Rows from block 5 of a small multi-label image tagger, named by matrix and row number. Rows with one number belong to one channel. Each number is 128 + 32 x the weight over its row's rms, rounded and kept within 0 to 255. All counts start at 0.
After each channel's rows are labels from the 100 images, of 14848, where the channel reaches its highest value: "top examples" is what is common among them. Only what is clearly more common there than usual is listed. The data: Sentinel-2 satellite tiles (TerraMesh).
# convs1: 3x3 conv (model.blocks.5.convs.1.weight, 96x96x3x3, standardized in use, each kernel summed), inputs 0-95
# convs2: expand pointwise conv (model.blocks.5.convs.2.weight, 384x96x1x1, standardized in use, transposed), outputs 0-76

convs1.50 [141 149  98 135 130 139 143  80  82 136 150 119 149 123  70 120 157 148 108 133 128 189 130 168 105 120  99 139  90 113 106  74 113 109 136  68 108  69 162  76 143  94 157  66 126  88 116 108 138 145 117 112 110 125 109 124 134 155 169 126  91 103 176 123 105 148 158 110 110 163 138 100 120 157 134 170  72 115 179 121 191 116 136 164 157 104  82  69 173 185 138 161 138 222 168 181]
convs2.50 [154 107 104 122 115 159 133 140 154  24  99 182  95 149 137 130 114 197 103 104 110 114 130 128 141 109 171 130  94 146 163  86 147 160 120 149 162 176  97 135 162 116 114 152 115 125  89 121  88 124 130 107 134 134 133  79  87 217 173 168 129 104 151 169 129 157 141 168 139 171  60 129  31 109  85 140  27]
top examples: snow or ice; main land cover: snow or ice; main land cover: water

convs1.46 [145  71 117 146 182  74 166  90 120 101 109 121  97 131  73 139 133 136 148  63  81 172  81 150 132 142 165 115 121 167  77 165 116 109  77 124 104 139 158 121 112 119 142 116 125 113 111 133 123 117 131  98 101 148 133  63 117 166 148 150 166 184 127 100 127 136 119 126 110 149 142  91 192 120 149 140 219  66 128  99 161 100 141 171 135 103 168 127 152 205 125 106  97 183 159 182]
convs2.46 [147 154 179 164 142 112 146  96 105  87 132 126 122 129  78 135 111 121 144 135 165 151 145  82 142  80 138 112 169 160 142 141 133 130 139  97 116 115 168 132  81 142 147 170 152 171  95 132  80 129 124 198 107 178 171 148 152 175 182 107 169 160 173 113 141 122 123 143 155 202  84 110 203 141 196 150 103]
top examples: clouds

convs1.69 [119 143 102 158 128 172  97 104  81 153 133 119 114 119 158 160 135 129 135 171 157 101 100  98 103 156  80 102  90  94 110 133  97 100 114 144  95 102 151  89 121 154  73 104  64 103 116 126 123 189 113 121 109 142 188 146 100 140  71 122 125 113 171  98 156 176 105 137  80 116 130 160 150 166 141 253 151 111  81 126 179 157 107 157 162 119 131 174 125 174 191 115 101 159 126 140]
convs2.69 [149 103 140 193 115  67 178 140  99 115 191 131 111 188 183 126 160  87 159 138  53 176 108 205 132 142 138  33 109 112 116 149 165 161 162 162 120 156 163 145 163 146 162 147 149 129 180  96 104  88 156 105 171 130 128 208 175 163 153 145  80 151 119 143 144 136 194 162 128  95 113 153 162 151  61 176 157]
top examples: bare ground

convs1.93 [121  75 118 131 143 156 173 111 142 151 125  79  83  66 128 128  92 131  95 128  78 124 146 117 121 130 148 132 166 142 129 112 181 168 133  98 155 130 193  77 129 154  81 119 145 168 145 112 113 213 195 135 107 107 135 158 159 170 124 107 153  58 132 207 163 153 146 112 141 166 144 142 111 100 144 118 143 126  35 103 133  88 106 145 153 158 114 102 157  79  88 104  87 127 140 103]
convs2.93 [150 156 150 165 198 134 162 195 109 128 160  80 127 130 138 131 145  94 112  85 190 131 120 158 186  94 104 183 171 130 117 143 123 177 178  94 136  75  70 159 194 119 123 129 138 155 167  99 138 154  92 117 148 158 120 176 129  64 129 102 143 163 153 134 148 144 127 130 122 126 160 109  84  97 116 107  91]
top examples: clouds

convs1.6 [134 165 166 144  86 148 121 141 127  97 111 146 190  95 206 225 156 136 151 124  71  98 121 137 141 134 104 115 192 130  74 108 163 116 128  63 140 144 113 104 169 149 141 131 138  87 126 123 169 129 121 135 117  58  93 151 108  84 109 171 180 163  83 163 172  83 117  86  83  98 112 111 103 135  89 128 157 148  93 133 144 132 204 120 175 127 155 133 139 121 101 119 114 148 108 103]
convs2.6 [ 76 106 115 123 147 181 124 149 146 135  30 148  81 140 128 153 127 133 143 105 131 105 115  72 136 132 156 132  96 112 145 186 102  89  93  89 118 100  98 153 116 104 128  96 168 110 171 108 179  89 117  99 116 142 134 107  85 143  89  76 110  84 154 129 132 145  84 142 137  84 143  97 124  94  99 149 122]
top examples: main land cover: water

convs1.51 [135 188  75  91 137 114 138  92  85 106 134 117 130  71  65 111 113 105 118  68  80 151  97 102  73 142 145 133 124 110 128  87 152  78 144 186 146 148  94 125 116 108  96 128 109 108  79 154 175  97 146 144 105 155 155 173 180 160 143 100 135 145 196 173 150 140 137 108 125 187 211 139  86 130  85 136 143 112  80 129 173 137 121  78 147 115 127  95 169 148 146  93  91 130 161 142]
convs2.51 [132 189 146 117 154 102 135 111 102  87 163 118 119 159 144 125 105 151 132 118  88 155 136 166 132  90 131 134 146 154 126 114 108  89 137 115 161 120 146 171 117 129 150 115 126 138 110  94 124 147 126  92 155 166 170 143 138 119 148  97 187 152 133 132 111 134 173  79  84 137 127 135 189 106 150  81 113]
top examples: clouds; main land cover: trees

convs1.3 [177  99 146 145 114  45  92  72 124 132 100  89 128  93  30 150 173 127 125  98  79 193 149 144  77  78 103 158 142 193 118  73 141 179 204  88 179 103 154 164 154 142 139 119 132  91 101 102 109 114 162 119  94 123 125 160 161 160 133 115 162 124 143 128 103 133 143 141  93 169 182 135 119 129 118 139 154 132 111 108  72 148 142 156 125 122 148 143 133 129  94 132 158 164 128 108]
convs2.3 [132 148  96 126 172 142 124 145  99  96 149 144 143 131  77 133 131 130 149 159 126 120 151 155  58  53 196 119 138 140 114 160 135 195 174 144 125 217 141  92 118 118 120 157 146 124  85 142 121 165 112 164  92 129 126 136  75 188 174 125 152 119 114 111 130 134 153 119 103 108 133 144 112 141  89  93 143]
top examples: water; main land cover: water

convs1.22 [120  88  90 182 141 107 112 125 154 132 142 128 125 105 132  83 136 129 164 113 102 134  67 150 133 135 161 186  75 222 142 169 127  92 111 128 141 157  46 140 127  86 117 119 127  78  75 169 154 167 178 192 120 137 101  91 118 167 150  81 128 125 131  81 135 126 122 137  80 145 165  73 134 188 135 140 168  82 123 125 102 109 214 124 131 157  97 129 135 133 142 140  89 147 112 133]
convs2.22 [ 55 186  92 169 143 144 143 125 160 170 149 120 132 146 142 107 180 159  83 121  76 113 118 126 121 140 135 121 132 151 138  90 181 105 130 113 112 122 172  70 116 122 107 146 102 120 177 117 153 147 171 110 136  72 145 128 122 131 169  91 112 113  96  79 121 139 130  64 135 140 119 160 178 107 132 174 115]
top examples: clouds; main land cover: water

convs1.13 [123 118 131 117 185 117 120 109  70 149 180 153 115 123  87 105 134 117 134 121 193 142 157 146 130 137 173 142 118 100 119  41 176 117 133 156 156 106 110 119 139 195 159  62 102 120 127 147  99  74 139 153 123 188 175 165 136 167  81 105 170 124 112 106 169 108 116 101 136  81 221 113 179 125 142 144  96  83 123 133 127 117 130 125  80 149 105 139 144 110 122 138  59  72 113  97]
convs2.13 [104  60 108  89 143  81 111 117 100 107 101 148 109 141 151 136 176 166 115 124 147  72 143 203 128 139 142 144 107 123 135 123 150 110  95  92 168 101 139 147 130 147 138 166 111 136 159 111 132 153 124 110 121 169 174 222  95 136 134 150 152  99 102 130 128 117 157  42 164 108 122  96 109 158 126 158 165]
top examples: snow or ice; main land cover: snow or ice

convs1.78 [167 172 134 171 137 160  87 197 125  91 102 173 172 130 139 137 170 102 119  93  78 105  98 188 130 144 113 168 137  97 101 120 170 145 146  79  89  82 125 104 168 146 111 118 132 125 161 139  97 101 102 111 128 119  91 185  91 152  85 116 170 139  98  79 148 122  72  46  86 131 115  92 136 132 160 171 113 100  88 135 191 178 175 108 139 162 119  96 149 131 154 168 161 128 119 135]
convs2.78 [150  68 137 117 133 107 135 163 160 154 102  58 191 123  97 148  89  85 139 129 127 108 127 112 172 144 123 194 116 104 120 126  93 122 116 107 130  86 121 156  90 149 121 131 147 132 137  54 126  77 121 107 110 153  91 160 125 128 105 118 174 105 121 153 100 129  91 101 153  99 126 103 132 112  64 108 120]
top examples: main land cover: water

convs1.37 [163 141 139 157 167 161 136 137 116 112 108  71 169 112 125 113 133 139 170  70  55 188  56 102  74 102 129 206 150 139 158 125 105 123  94 150  89 166 106 120 119  88 113 123 159 119 151 146 151 144 140 139 173 132 149 131 139 154 104 156  97 152 147 138 168 160 204  80 121 145 175 204  86  84 108 127 174 176 109 106 137 129  89  86 129  95 123  81 121 143 138 121 118  94 100  96]
convs2.37 [135 136 106 142  70 139 105 166 179 118 212 133 123 111  86 100 141  20 178  74  80 107  77 106  98 148  86 173 112 113 113 132 116 101 144 130  86 139  44 129 134  48 108 175 133 176 155 136 132 109 119 102 119 126 131 139 139 126 138 165 128 111 125 114  97 110 136 123 120 119 110 106 107 116 122 127 162]
top examples: clouds

convs1.12 [ 76 139 184 112 139 237 143 110 117 158 117 115 154 117 209 192 111 161 132 155 139 126 113 132 119 148 134 142 165  82 101 133 154  88 132 146 117 120  95 124 147 160 107 138 109 100 175 184  93 109 130 155 123  82 109  87 141 164 102 163 168 136 157 137 184  92 136 135 126  53 129 112  79 163 128 122  50 127  67 144  99 164  97 142 111 115  83 138 137 114 133 134 111 128  64 125]
convs2.12 [141 147 152 148  99 102 159  71 118 182 136  82 120 118 104 190 147 108 116 122 143 161 167 182 186 105 121 110 109  79 166  97 110 139  76 134 176 133 176 141 130  78 139 141 142  97 140  66 164  99 126 131 106 105 145 113 173 110 175 146 136 150 101 145  96 142 118 140 122 100  93  90 108 152  97  86 111]
top examples: flooded vegetation

convs1.16 [ 76  79 167  93 102 124 156 131 129 123 120  36 104 139 131 103 125 137 145 226 115 156 169 138 137 145 193 134 100 160 127 140 164 139  73  94 187  80 108 100 150 103 178 114 111 140 105 166 102 111 110  75 138 122  70  92 158 123 145 131 149 139 110 119 135 135 147 155 146 170 113 139 146 106  90 103 165 187  70 165  89 124 162 164 176 110  95 147 195 115 123 136 136 155 132 113]
convs2.16 [118 129  97 191  91 125 186 131 167  99 145  99 120 157  81 185 142  80  89 139 118 113 189 187  79 106 116  64 139 155 131  74 152  71 115 147 158 132 104 111 134 195  82  95 172  85 119  69 144 119 160  98  68 107 139 189 108 105 132 135 125  80 157 148 105 145 186 140 140 137 170 110 184 127 111 148 174]
top examples: water; main land cover: water

convs1.57 [112 217 164 122 155  99 147 124  72 156 137  87  83  85 100 129 120 139 135 118  61 178 112 108 125 129 114 143 156 150 174 156 130 104 144 158 123 125 118 174 120 163  96 148 177 122 138 139 143 156 156  78 120 161  75 100 113 150  70 191  64 130 130  60 105 120 112 151  64 193 152  73 121  92 138 119 121 176 152 108 140 141 142 161 144 119  70 148  91 132 184 121 120 132 130 114]
convs2.57 [ 76  81 120  97 159 161 124 108 111 152 208  86 125 125 148 198 177 227 146 123 109 150 118 110 168  31 154  63 153  80  91 147 119 204 119 120  98 151 176 110 146 156 152 140 109 168 113 103 142 174 154 105 153 117 152 162  83  95 140 162 156 105 106 107 102 154 110 159 144 152 121 177 111 100 206 191 149]
top examples: built area

convs1.86 [141 184 176 132 137 148 127  93 167 121 102 137 150 187 118 182 169 119 136  64  92 115 114 152  93 162 132 132 149 118 178  97 104 118 163  76 131  84 120 103 157 113 179  91 172  82 134  75  97  90 131 140 114 149 110 150 153 129 143 103 127 104  61 176  76  94 104 127  89 137 112 155 187 102 171 143 124 173 118 177 118 153 110 162 139 143 182  55  99 123 145 121 126 183 177 129]
convs2.86 [171 135 130 185  55 104 161  89  86 136 111 121 147 129 131  86 137  83 134 114 112 145 137 175 150 122 162 146 135 193 115  96 116 150 114  69 185 157 154 127  74 100 142 135 151 141  91 112 141 151 149 141  77 105 143 134 144 140 118 233 114 145 146 113 136 125 183 136 139 128 127 191  97 126 114 176 162]
top examples: main land cover: water

convs1.0 [151 116 118 200 117 119 121  73  95 191 155 133 156 122 110  78 113 148 120 193 115 170 184 134 139  97 120 126 132 169 110  69 177 128 147  98 145 132 110 147 156 113 141 119 159  51 146 102 148 158 164 176 155 149  68 129 109 125 134 118 162 133 112 140 113 127 171 141 124 128 157 118 134 109  60 213  58  82 130 147 119 150 180 182 123 119 163 103 127 143  90 127 121 136  94  72]
convs2.0 [159  97  92 130 190 125 109 124  97 119 128 143 111 128 138 184 176 181 136 159 159 151 200 131 124 129 122 154 144 203 123 155 116 143 133 154 176  97 108 163 190 176  97 112 139 138 106 156 157 110 104 149 112 129  94 114 103 147 120 117  88 143 132 101 122 138  83 106 113 195 152 139  96 127 137 155 198]
top examples: water; main land cover: water

convs1.36 [115 147 162 125 111 163  85  93 133 116 124 146 141 154 110 157  84 135  91 155 149 146 104 186 101 115 143 123 156 138  77  85 188 163 110  85 111 142 176 100 148  73 117  92 100 103 164 130 134 139 105 142  94  87 167 141 213 119  79 108 187 148 128 148 120 105 106  55 110 175 162 151 119 131 111 166 141 210 122 125 149 173  82 140 167 128 125 109 202 118 126 170 130 129  94 166]
convs2.36 [124 150 177 113  90 130 179 121 112 136 154 134 125 129 109 167 155 103  90 165 167  97 115  97 146 146 115  83 120 117  92 145 118 114  72 150 127 108  90 136 126  93 130 170 111 134  99 139  91 133 110 122 117 110 148 133 196  99 151 102 131  81 114  97 135 131 123 151 136  81 153 113 142  98 122 130 111]
top examples: snow or ice; main land cover: snow or ice

convs1.59 [160 167 145 159 163 139 142 142 132 158 182 119 136  85 140 158 185 133 150 178  81 106 159 181 110 166 103 158  90 146  88 110 129 105 111 125 151 113 129 160 122 204 133  69 103 130 118 149 149 172 182 127 112 148 116 137 110 126  97 173 105 137 136 132 156 196 129 141 118 144 134 109 102  91 100 108  60  46 145  87 154  99 140 106 151 120  64  72 110  73 138  82 118  67 120  98]
convs2.59 [121 151 106  95  80 101  92 114 164 190  88  99 111 110 112 152 125  80 112 141 175 118 124 121 163 104 141 143 143 101 146 125 117 130 108 135  72 119 164 107 107  95 148 181 139  88 102 117 117  81 103  99 133 159 112 149 142 138 215 138 109  86 138 141  90 149  99 102 161 102  87  83 105 143  78 164 112]
top examples: flooded vegetation

convs1.82 [123 164 136  87  94  95 123  80  69 171 144 166 134 120 105 117  88 104 110 176 166 116 203 120 159 180 131 113 101 144 100 138 127 155  97 144 107 145 105  95 133 156 166  76 124 107 115 118 128 119 155 104 125 168 159 129 175  97 157  37 119  90 174 102 108 110  80 153 159 159 143 110 145 117 132 135 119 109 214  94 109 111 146 174  71 118 155 128 204 154 161 160 150  85 148 112]
convs2.82 [158 134 108 103 110 183 140 109 134 124 134 119 142 100 101 140 144  51 131 147 214 132 157 162  58 137 138 147 155 104 101 135  75  88 117 145 153 161  73  61 136  74 140 108 112  65 120 106  79 173 103 108 147 139  88 199 181 119 103 129 106 184 173 189 129 130 105 125 157 114 115  94 129  97 103 128 162]
top examples: clouds; main land cover: trees; main land cover: water

convs1.71 [ 84 118 123 154 157 164 158 164 139 156  98 105 126 109  95  88 114 131 104 176  80 171 142 131 133 107 105 115 107 167  79  98 121 127 144  78 147  85 142  90 112 119 139  73 133 153 118 123 127 165 158  96 110 167 121 108  54 134 103 167 165  62 107 102 141 169 123  63  67 105 132  77 129 157 122 182 156 118 102 160 159 174  86 179 137 187 147 143 199 142 134 183 154 138 108 142]
convs2.71 [145 104  80 143 133 134 126 118  70  59 138 135 165 123 101 159  97 112  67 113 154 190 113 114 120 115 148 100  89 143 107 117 190 165 116 114  87 164 167 115 130  73 118 128 120  79 110 131  74 106 130 135 119 129 137 136 117 173  92  67 126 159  84 117 144 132 177 159  95 152 148  84 104 116 143 108 112]
top examples: snow or ice; main land cover: snow or ice

convs1.5 [158 120  92  89 157 121 168 145  96 196 134 142 166  79 147 102 119  79 119 129 186 162 132  99 136 151 139 121  90  82 129 106 115 138  59 209 114 166 112 116 117 133 156 110 140 108 172 176 118  90  98 118 137 147 174 159 144 115  97 133 136 154 134  55 144 135 120  99 101 132 146 143 173 121 187 168  90 180 108 137 139 113 141  98  84 111  69 121 122  67 110 152 134  55 154 182]
convs2.5 [111 119 126  80 142 112 193 140  99 117 157 105 120 113 112 128 163 126 147 129 128 134  58 118 117 155 154  36 151 143 134 154 116 150 139 122 126 155 129 108 148 154  65 149 147 124 154 162  72 114  64 100 145 102 104 125 141 145 203  84 166  94 111 157 148 125 139 128 140 159 107 181 148  98 123 151  67]
top examples: snow or ice

convs1.77 [146 154 116 156 171 118 192 156 115 146  85 103 112 149  99 134 110 112 131  94 146 147  86 125  80 136 147 135 108 109 105  82 137 142 163 169 128  49 237 112 178 189 160 136 136 112 166 111 139 112 125 120 127 162 102 122 145 120  95 128 112  46 142 116 149  90 108  65 144 118 189 113 124 136 171  86  94 181 137 158 134 124  49 143 176 143 147 108 148 126 134 148 119 133  85 159]
convs2.77 [205 113 131 142 165 144 100 149 105 104 133 150  77  95 141 132 117 159  90 125 189 146 130 123 136  85 133 109 119 171 156 176 129  96  96 179 147 163 131 121 121 185 112  52 140 164 174 191 101 153 139  96  93  98  87 120  67 141 129 111 148  97 182 166  58 146 127 114 138 188 177 162 173 148 125 102 105]
top examples: main land cover: trees; main land cover: water