python train.py --model="multi-label image tagger" --dataset="Sentinel-2 satellite tiles (TerraMesh)" --train_examples=72500 --image_size=32 --crop_scale_min=1 --horizontal_flip=true --rotation_deg=10 --color_jitter=0.2 --arch="resnet_bottleneck" --norm="groupnorm" --activation="silu" --weight_standardization=true --depths=[4, 4, 4] --kernel_size=3 --stem="single" --avg_pool_shortcut=false --dropout=0.1 --widths=[192, 384, 768] --num_labels=9 --init="lecun_normal" --residual_init="zero_last" --optimizer="normuon" --muon_scale="match_rms_adamw" --lr=0.0015 --momentum=0.85 --nesterov=false --orthogonalizer="polar_express" --adamw_lr_other_params=0.0026 --steps=7200 --batch_size=256 --epochs=25.4 --lr_schedule="cosine" --final_lr_fraction=0.01 --warmup_steps=720 --weight_decay=0.1 --adamw_weight_decay_other_params=0
Rows from block 7 of a small multi-label image tagger, named by matrix and row number. Rows with one number belong to one channel. Each number is 50 + 10 x the weight over its row's rms, rounded and kept within 0 to 99. All counts start at 0.
Before each channel's rows are labels from the 100 images, of 14848, where the channel reaches its highest value: "lies over" is the class under the peak. Only what is clearly more common there than usual is listed. The data: Sentinel-2 satellite tiles (TerraMesh).
# convs1: 3x3 conv (model.blocks.7.convs.1.weight, 96x96x3x3, standardized in use, each kernel summed), inputs 0-95
# convs2: expand pointwise conv (model.blocks.7.convs.2.weight, 384x96x1x1, standardized in use, transposed), outputs 0-76

lies over: built area
convs1.2:30 49 65 65 47 52 70 53 61 45 36 64 64 46 47 58 48 56 61 54 63 58 46 42 42 45 52 45 46 46 40 40 41 46 54 53 61 33 46 52 48 41 40 60 52 43 57 45 49 64 58 44 45 66 49 48 70 77 64 51 60 50 38 61 50 52 45 56 52 50 75 46 52 52 37 45 47 35 40 28 37 52 57 48 47 56 62 30 34 35 36 54 44 54 41 56
convs2.2:50 38 46 62 49 38 57 21 70 62 57 46 49 28 55 30 52 40 46 46 52 50 32 45 46 55 69 44 56 20 48 53 57 33 60 49 49 29 47 45 48 51 39 43 48 67 47 59 44 53 51 46 47 57 57 63 53 43 48 55 52 54 56 52 41 64 55 52 48 45 46 52 45 50 55 53 46

lies over: water
convs1.31:43 54 59 32 41 39 50 56 49 58 72 61 47 54 69 57 49 72 39 59 44 56 49 56 36 46 41 50 44 34 41 36 63 44 48 48 61 39 33 54 33 55 53 56 41 56 80 46 52 64 49 47 50 51 44 34 53 44 72 57 52 47 59 48 49 53 43 59 49 49 44 60 47 80 45 47 50 51 37 42 68 38 46 37 57 48 38 45 46 51 40 49 44 36 56 42
convs2.31:59 48 44 62 16 51 55 65 34 68 45 42 42 51 39 64 51 35 54 46 29 51 39 42 45 33 59 31 62 37 48 52 57 68 63 55 56 47 42 66 79 47 57 70 36 60 45 40 45 58 56 63 54 21 35 36 41 46 53 55 30 52 38 48 50 59 48 42 49 61 47 46 62 57 37 65 39

lies over: water
convs1.74:61 43 40 59 46 36 33 40 38 57 41 39 59 47 40 34 47 63 59 61 64 42 49 55 46 55 47 23 53 75 53 51 43 62 51 52 44 55 62 50 51 54 46 52 50 41 43 60 59 46 48 62 43 70 43 55 37 63 29 53 60 38 46 63 51 34 62 39 54 50 64 39 63 38 43 51 50 52 46 45 66 42 51 40 33 57 52 56 58 61 49 60 59 71 46 65
convs2.74:33 45 67 55 47 64 47 45 46 48 59 32 46 53 61 42 53 34 62 48 56 56 46 48 21 50 39 57 61 48 57 46 43 61 58 57 37 47 59 45 48 61 54 41 48 48 48 43 66 48 34 53 46 42 43 57 47 50 50 64 61 39 33 58 55 53 40 58 52 29 56 46 41 48 36 39 52

lies over: built area
convs1.10:64 45 53 62 57 41 44 47 55 61 51 57 58 40 47 54 55 51 63 40 77 62 53 63 43 50 35 41 39 56 62 39 39 60 61 42 44 54 44 35 50 47 44 24 48 58 40 44 56 59 47 56 41 51 58 55 65 54 39 39 40 50 46 55 63 52 65 58 63 51 49 43 70 32 55 46 44 34 45 53 56 44 47 14 36 53 49 65 46 63 48 49 46 59 48 55
convs2.10:46 31 57 50 42 41 69 73 42 66 60 52 52 53 63 47 52 45 55 31 42 46 56 49 38 42 34 38 40 60 53 50 55 61 57 52 56 48 51 43 21 51 42 60 61 59 37 58 62 41 59 63 50 41 55 64 57 52 46 49 53 54 59 57 63 41 42 38 56 48 50 52 48 29 35 60 43

lies over: snow or ice
convs1.79:52 34 55 59 55 31 51 64 53 60 62 50 81 51 39 42 63 65 56 46 42 47 57 40 42 63 60 42 59 54 43 51 60 61 32 48 48 49 56 48 59 72 43 35 64 43 56 37 32 43 38 45 49 51 55 47 51 39 47 64 47 54 64 37 53 61 42 51 55 53 57 46 39 36 44 45 43 39 49 43 65 53 47 36 42 65 37 48 35 51 42 70 51 49 40 64
convs2.79:54 47 79 63 52 52 63 48 42 53 60 38 56 52 65 42 49 65 40 39 40 30 52 42 60 60 46 33 42 50 34 54 43 61 38 40 30 58 60 62 37 44 76 52 45 43 54 54 50 57 34 38 68 63 48 45 56 46 57 54 51 46 50 70 52 73 41 45 72 32 41 55 60 42 49 49 52

lies over: water
convs1.34:46 57 35 45 51 63 53 41 47 46 44 48 49 62 29 54 46 44 62 50 65 40 61 57 58 59 59 52 37 40 55 41 62 65 82 43 57 45 52 65 62 68 52 45 40 56 45 48 55 50 28 51 34 58 63 44 63 55 41 49 69 55 37 47 68 44 43 55 41 55 38 50 57 41 49 32 45 36 47 35 58 56 54 55 55 41 56 44 47 46 24 46 58 56 55 55
convs2.34:39 29 56 57 40 50 53 45 56 60 58 33 56 60 59 54 54 46 43 34 45 58 36 56 47 57 54 55 47 49 54 34 49 43 49 66 43 56 49 66 56 55 46 47 52 52 37 50 56 44 63 44 69 49 49 61 59 51 52 60 48 49 55 39 37 73 61 46 54 49 48 43 48 55 63 42 55

lies over: crops
convs1.6:69 52 43 68 57 57 46 60 62 55 63 40 45 56 45 50 54 47 59 54 55 74 73 63 45 56 51 34 65 43 55 54 47 56 70 52 46 67 69 44 44 52 34 39 41 50 52 53 47 56 37 33 38 42 59 53 46 43 46 43 38 52 61 59 60 49 44 48 60 52 47 48 60 30 63 54 39 28 42 55 42 38 48 31 30 60 51 35 49 51 61 54 49 40 44 47
convs2.6:39 39 57 57 59 56 56 55 64 34 41 47 35 50 68 33 39 52 41 48 52 57 57 39 46 42 56 39 48 56 45 53 44 55 35 47 34 42 55 52 60 71 51 53 57 51 54 50 58 28 52 49 64 59 40 39 42 57 51 50 61 42 46 48 42 59 53 27 56 70 51 36 35 33 42 64 47

lies over: water
convs1.90:49 62 47 51 46 51 49 41 42 45 48 58 42 60 73 42 36 45 47 64 50 39 73 52 48 52 65 42 33 39 46 51 22 39 71 33 55 36 47 57 49 50 63 49 39 52 52 52 45 50 43 53 54 51 61 74 40 48 45 54 63 50 45 49 68 50 55 43 60 53 57 60 45 53 41 44 46 27 65 46 52 49 39 54 59 39 60 37 38 39 54 73 49 61 49 42
convs2.90:52 56 38 41 41 51 40 44 50 59 59 56 36 38 40 40 46 48 29 54 41 35 68 41 59 48 48 40 51 41 50 55 58 58 42 55 63 49 58 38 46 41 45 30 53 46 53 55 56 67 72 41 53 54 64 35 59 36 46 57 30 56 53 41 46 62 61 46 49 41 48 52 44 45 60 47 48

lies over: snow or ice
convs1.93:41 47 48 45 49 37 54 49 40 43 50 35 58 45 28 52 40 56 54 67 40 52 39 57 44 37 52 58 41 27 46 45 46 65 31 41 40 50 48 44 48 37 45 41 40 44 32 39 70 46 49 56 52 82 50 66 42 73 57 45 45 51 55 61 54 56 60 57 48 51 54 62 58 63 53 66 44 55 51 61 56 65 36 48 42 52 72 58 56 48 50 49 60 50 61 53
convs2.93:66 43 29 38 62 54 60 49 50 65 50 48 47 49 42 46 51 57 57 45 48 60 56 57 28 48 54 29 43 31 57 48 65 56 54 56 54 45 49 48 51 52 57 50 31 37 60 37 49 50 58 54 47 53 52 42 44 50 50 47 51 46 37 49 57 53 50 51 56 53 42 43 41 43 38 55 56

lies over: snow or ice
convs1.89:57 47 50 54 53 47 40 52 55 58 71 62 67 61 51 51 35 41 55 55 43 67 58 63 45 42 70 48 47 44 48 50 37 55 35 53 51 49 40 50 48 48 58 46 44 42 27 37 42 49 56 49 62 58 39 53 56 48 54 37 52 34 52 36 53 30 33 40 47 32 35 48 57 49 47 44 55 55 62 55 64 63 51 30 57 59 71 62 47 55 69 67 57 52 39 68
convs2.89:50 52 43 49 65 63 41 59 42 47 54 66 47 45 54 54 53 61 43 59 50 55 53 59 46 52 46 58 46 51 46 46 52 50 58 61 49 38 56 65 42 44 49 50 56 46 55 69 41 63 50 40 40 41 52 49 54 52 53 49 63 55 39 33 36 52 52 64 49 47 62 57 54 40 54 40 52

lies over: clouds
convs1.75:44 62 46 54 56 58 63 58 70 59 35 52 48 50 45 45 48 50 52 48 32 31 54 73 67 54 43 46 50 46 41 59 48 34 73 62 58 64 49 36 66 53 55 56 46 60 60 54 47 63 65 54 54 25 38 42 60 56 68 50 62 27 50 53 58 52 57 36 37 48 66 43 54 38 61 46 54 51 42 51 48 49 37 44 36 51 41 46 49 48 50 34 43 41 48 40
convs2.75:45 58 53 63 60 58 54 76 37 52 51 59 60 58 47 50 51 39 50 55 39 49 52 26 59 69 41 59 49 61 50 52 62 59 64 29 41 69 53 47 53 71 55 42 40 66 64 41 43 38 33 37 61 48 56 59 46 38 67 69 52 44 83 61 36 57 39 41 45 39 42 41 41 54 64 44 38

lies over: snow or ice
convs1.40:54 42 67 74 50 49 70 61 56 49 70 56 52 56 43 50 45 56 44 54 53 58 48 52 53 51 56 52 56 51 40 45 55 41 51 67 54 43 34 43 46 53 35 64 50 54 56 33 58 61 55 45 49 56 64 39 60 44 64 48 43 50 55 63 38 54 33 42 51 39 40 47 46 77 40 49 53 58 55 50 41 36 33 39 63 56 42 32 51 48 77 26 45 42 42 45
convs2.40:35 60 40 58 41 68 40 52 49 61 41 43 25 44 45 49 37 68 42 67 52 58 61 49 56 77 64 57 53 61 47 57 31 45 47 44 49 39 39 31 31 41 44 51 50 37 54 45 47 46 62 37 43 43 26 64 45 37 48 20 50 55 50 47 67 40 59 37 37 52 53 62 41 58 36 39 54

lies over: water
convs1.27:66 43 59 59 50 43 62 56 59 53 43 50 49 55 44 50 44 51 48 60 35 44 51 50 52 53 46 39 64 37 54 42 55 39 55 62 74 41 45 41 48 65 52 71 56 70 76 59 37 43 46 30 51 45 38 35 47 37 64 48 33 45 54 56 35 53 45 37 52 54 54 58 62 33 26 63 61 50 53 38 63 39 47 48 60 44 56 55 54 51 50 50 55 56 50 33
convs2.27:59 48 58 59 52 66 38 59 33 52 46 48 44 32 44 55 25 48 10 47 50 50 40 40 44 47 50 39 56 56 62 48 38 38 42 65 39 46 45 56 39 55 55 47 41 66 50 51 41 55 71 50 44 48 62 53 60 33 63 57 35 59 49 74 54 60 56 46 38 44 49 60 50 57 52 57 43

lies over: clouds
convs1.19:67 56 58 40 64 34 39 54 52 60 61 40 74 34 67 48 29 53 56 56 35 50 50 64 48 61 54 43 56 47 67 37 49 52 60 45 66 48 47 41 50 54 67 51 53 63 48 59 51 44 49 36 50 35 44 64 69 58 40 73 47 36 45 42 56 54 34 52 42 49 46 44 42 32 38 49 45 48 58 34 42 51 47 58 50 48 43 62 41 59 65 37 40 47 57 46
convs2.19:39 46 55 68 59 49 45 29 27 56 51 56 30 53 49 51 48 47 27 50 39 58 43 52 43 52 55 57 43 63 53 46 39 37 33 50 60 41 51 59 46 59 52 65 41 47 54 55 51 55 58 53 54 60 54 45 57 34 36 47 54 52 60 52 48 64 62 54 52 41 72 34 57 17 63 49 57

lies over: clouds
convs1.45:43 51 51 42 57 40 39 47 55 67 39 51 48 29 41 51 60 46 50 59 61 48 41 50 56 50 38 54 44 58 72 54 54 48 52 38 51 54 55 45 63 46 56 55 52 27 57 51 40 51 48 51 42 29 27 44 62 46 69 55 39 41 40 57 49 48 50 48 50 64 52 40 45 15 77 45 48 50 45 49 53 55 66 52 43 62 50 38 61 64 44 60 46 63 61 35
convs2.45:50 58 49 39 46 52 49 51 40 56 48 63 45 30 40 52 53 50 44 38 46 46 46 45 30 43 44 59 49 41 42 64 40 49 56 66 51 37 47 74 50 44 47 56 80 32 38 65 44 53 69 31 41 61 54 40 60 45 64 51 52 36 50 53 33 50 42 55 54 32 61 64 37 47 48 39 66

lies over: water
convs1.85:50 37 53 47 58 28 52 74 37 62 49 36 40 46 36 43 56 70 33 51 65 58 61 54 45 51 48 49 54 74 51 46 41 53 49 48 48 49 46 55 50 55 57 54 61 50 56 52 43 61 52 53 47 57 47 49 22 58 64 50 47 38 62 33 42 45 61 54 55 44 67 52 49 32 33 56 49 27 52 62 39 45 56 39 51 44 44 63 47 53 49 48 39 63 53 75
convs2.85:24 47 40 44 51 50 54 49 51 65 51 42 63 55 51 46 55 44 66 36 49 31 49 51 43 47 72 55 57 15 34 34 48 60 45 55 31 42 55 58 38 45 32 50 57 41 57 37 46 51 51 53 60 51 64 34 38 64 51 36 54 54 67 63 61 40 47 50 64 42 34 42 58 56 22 52 57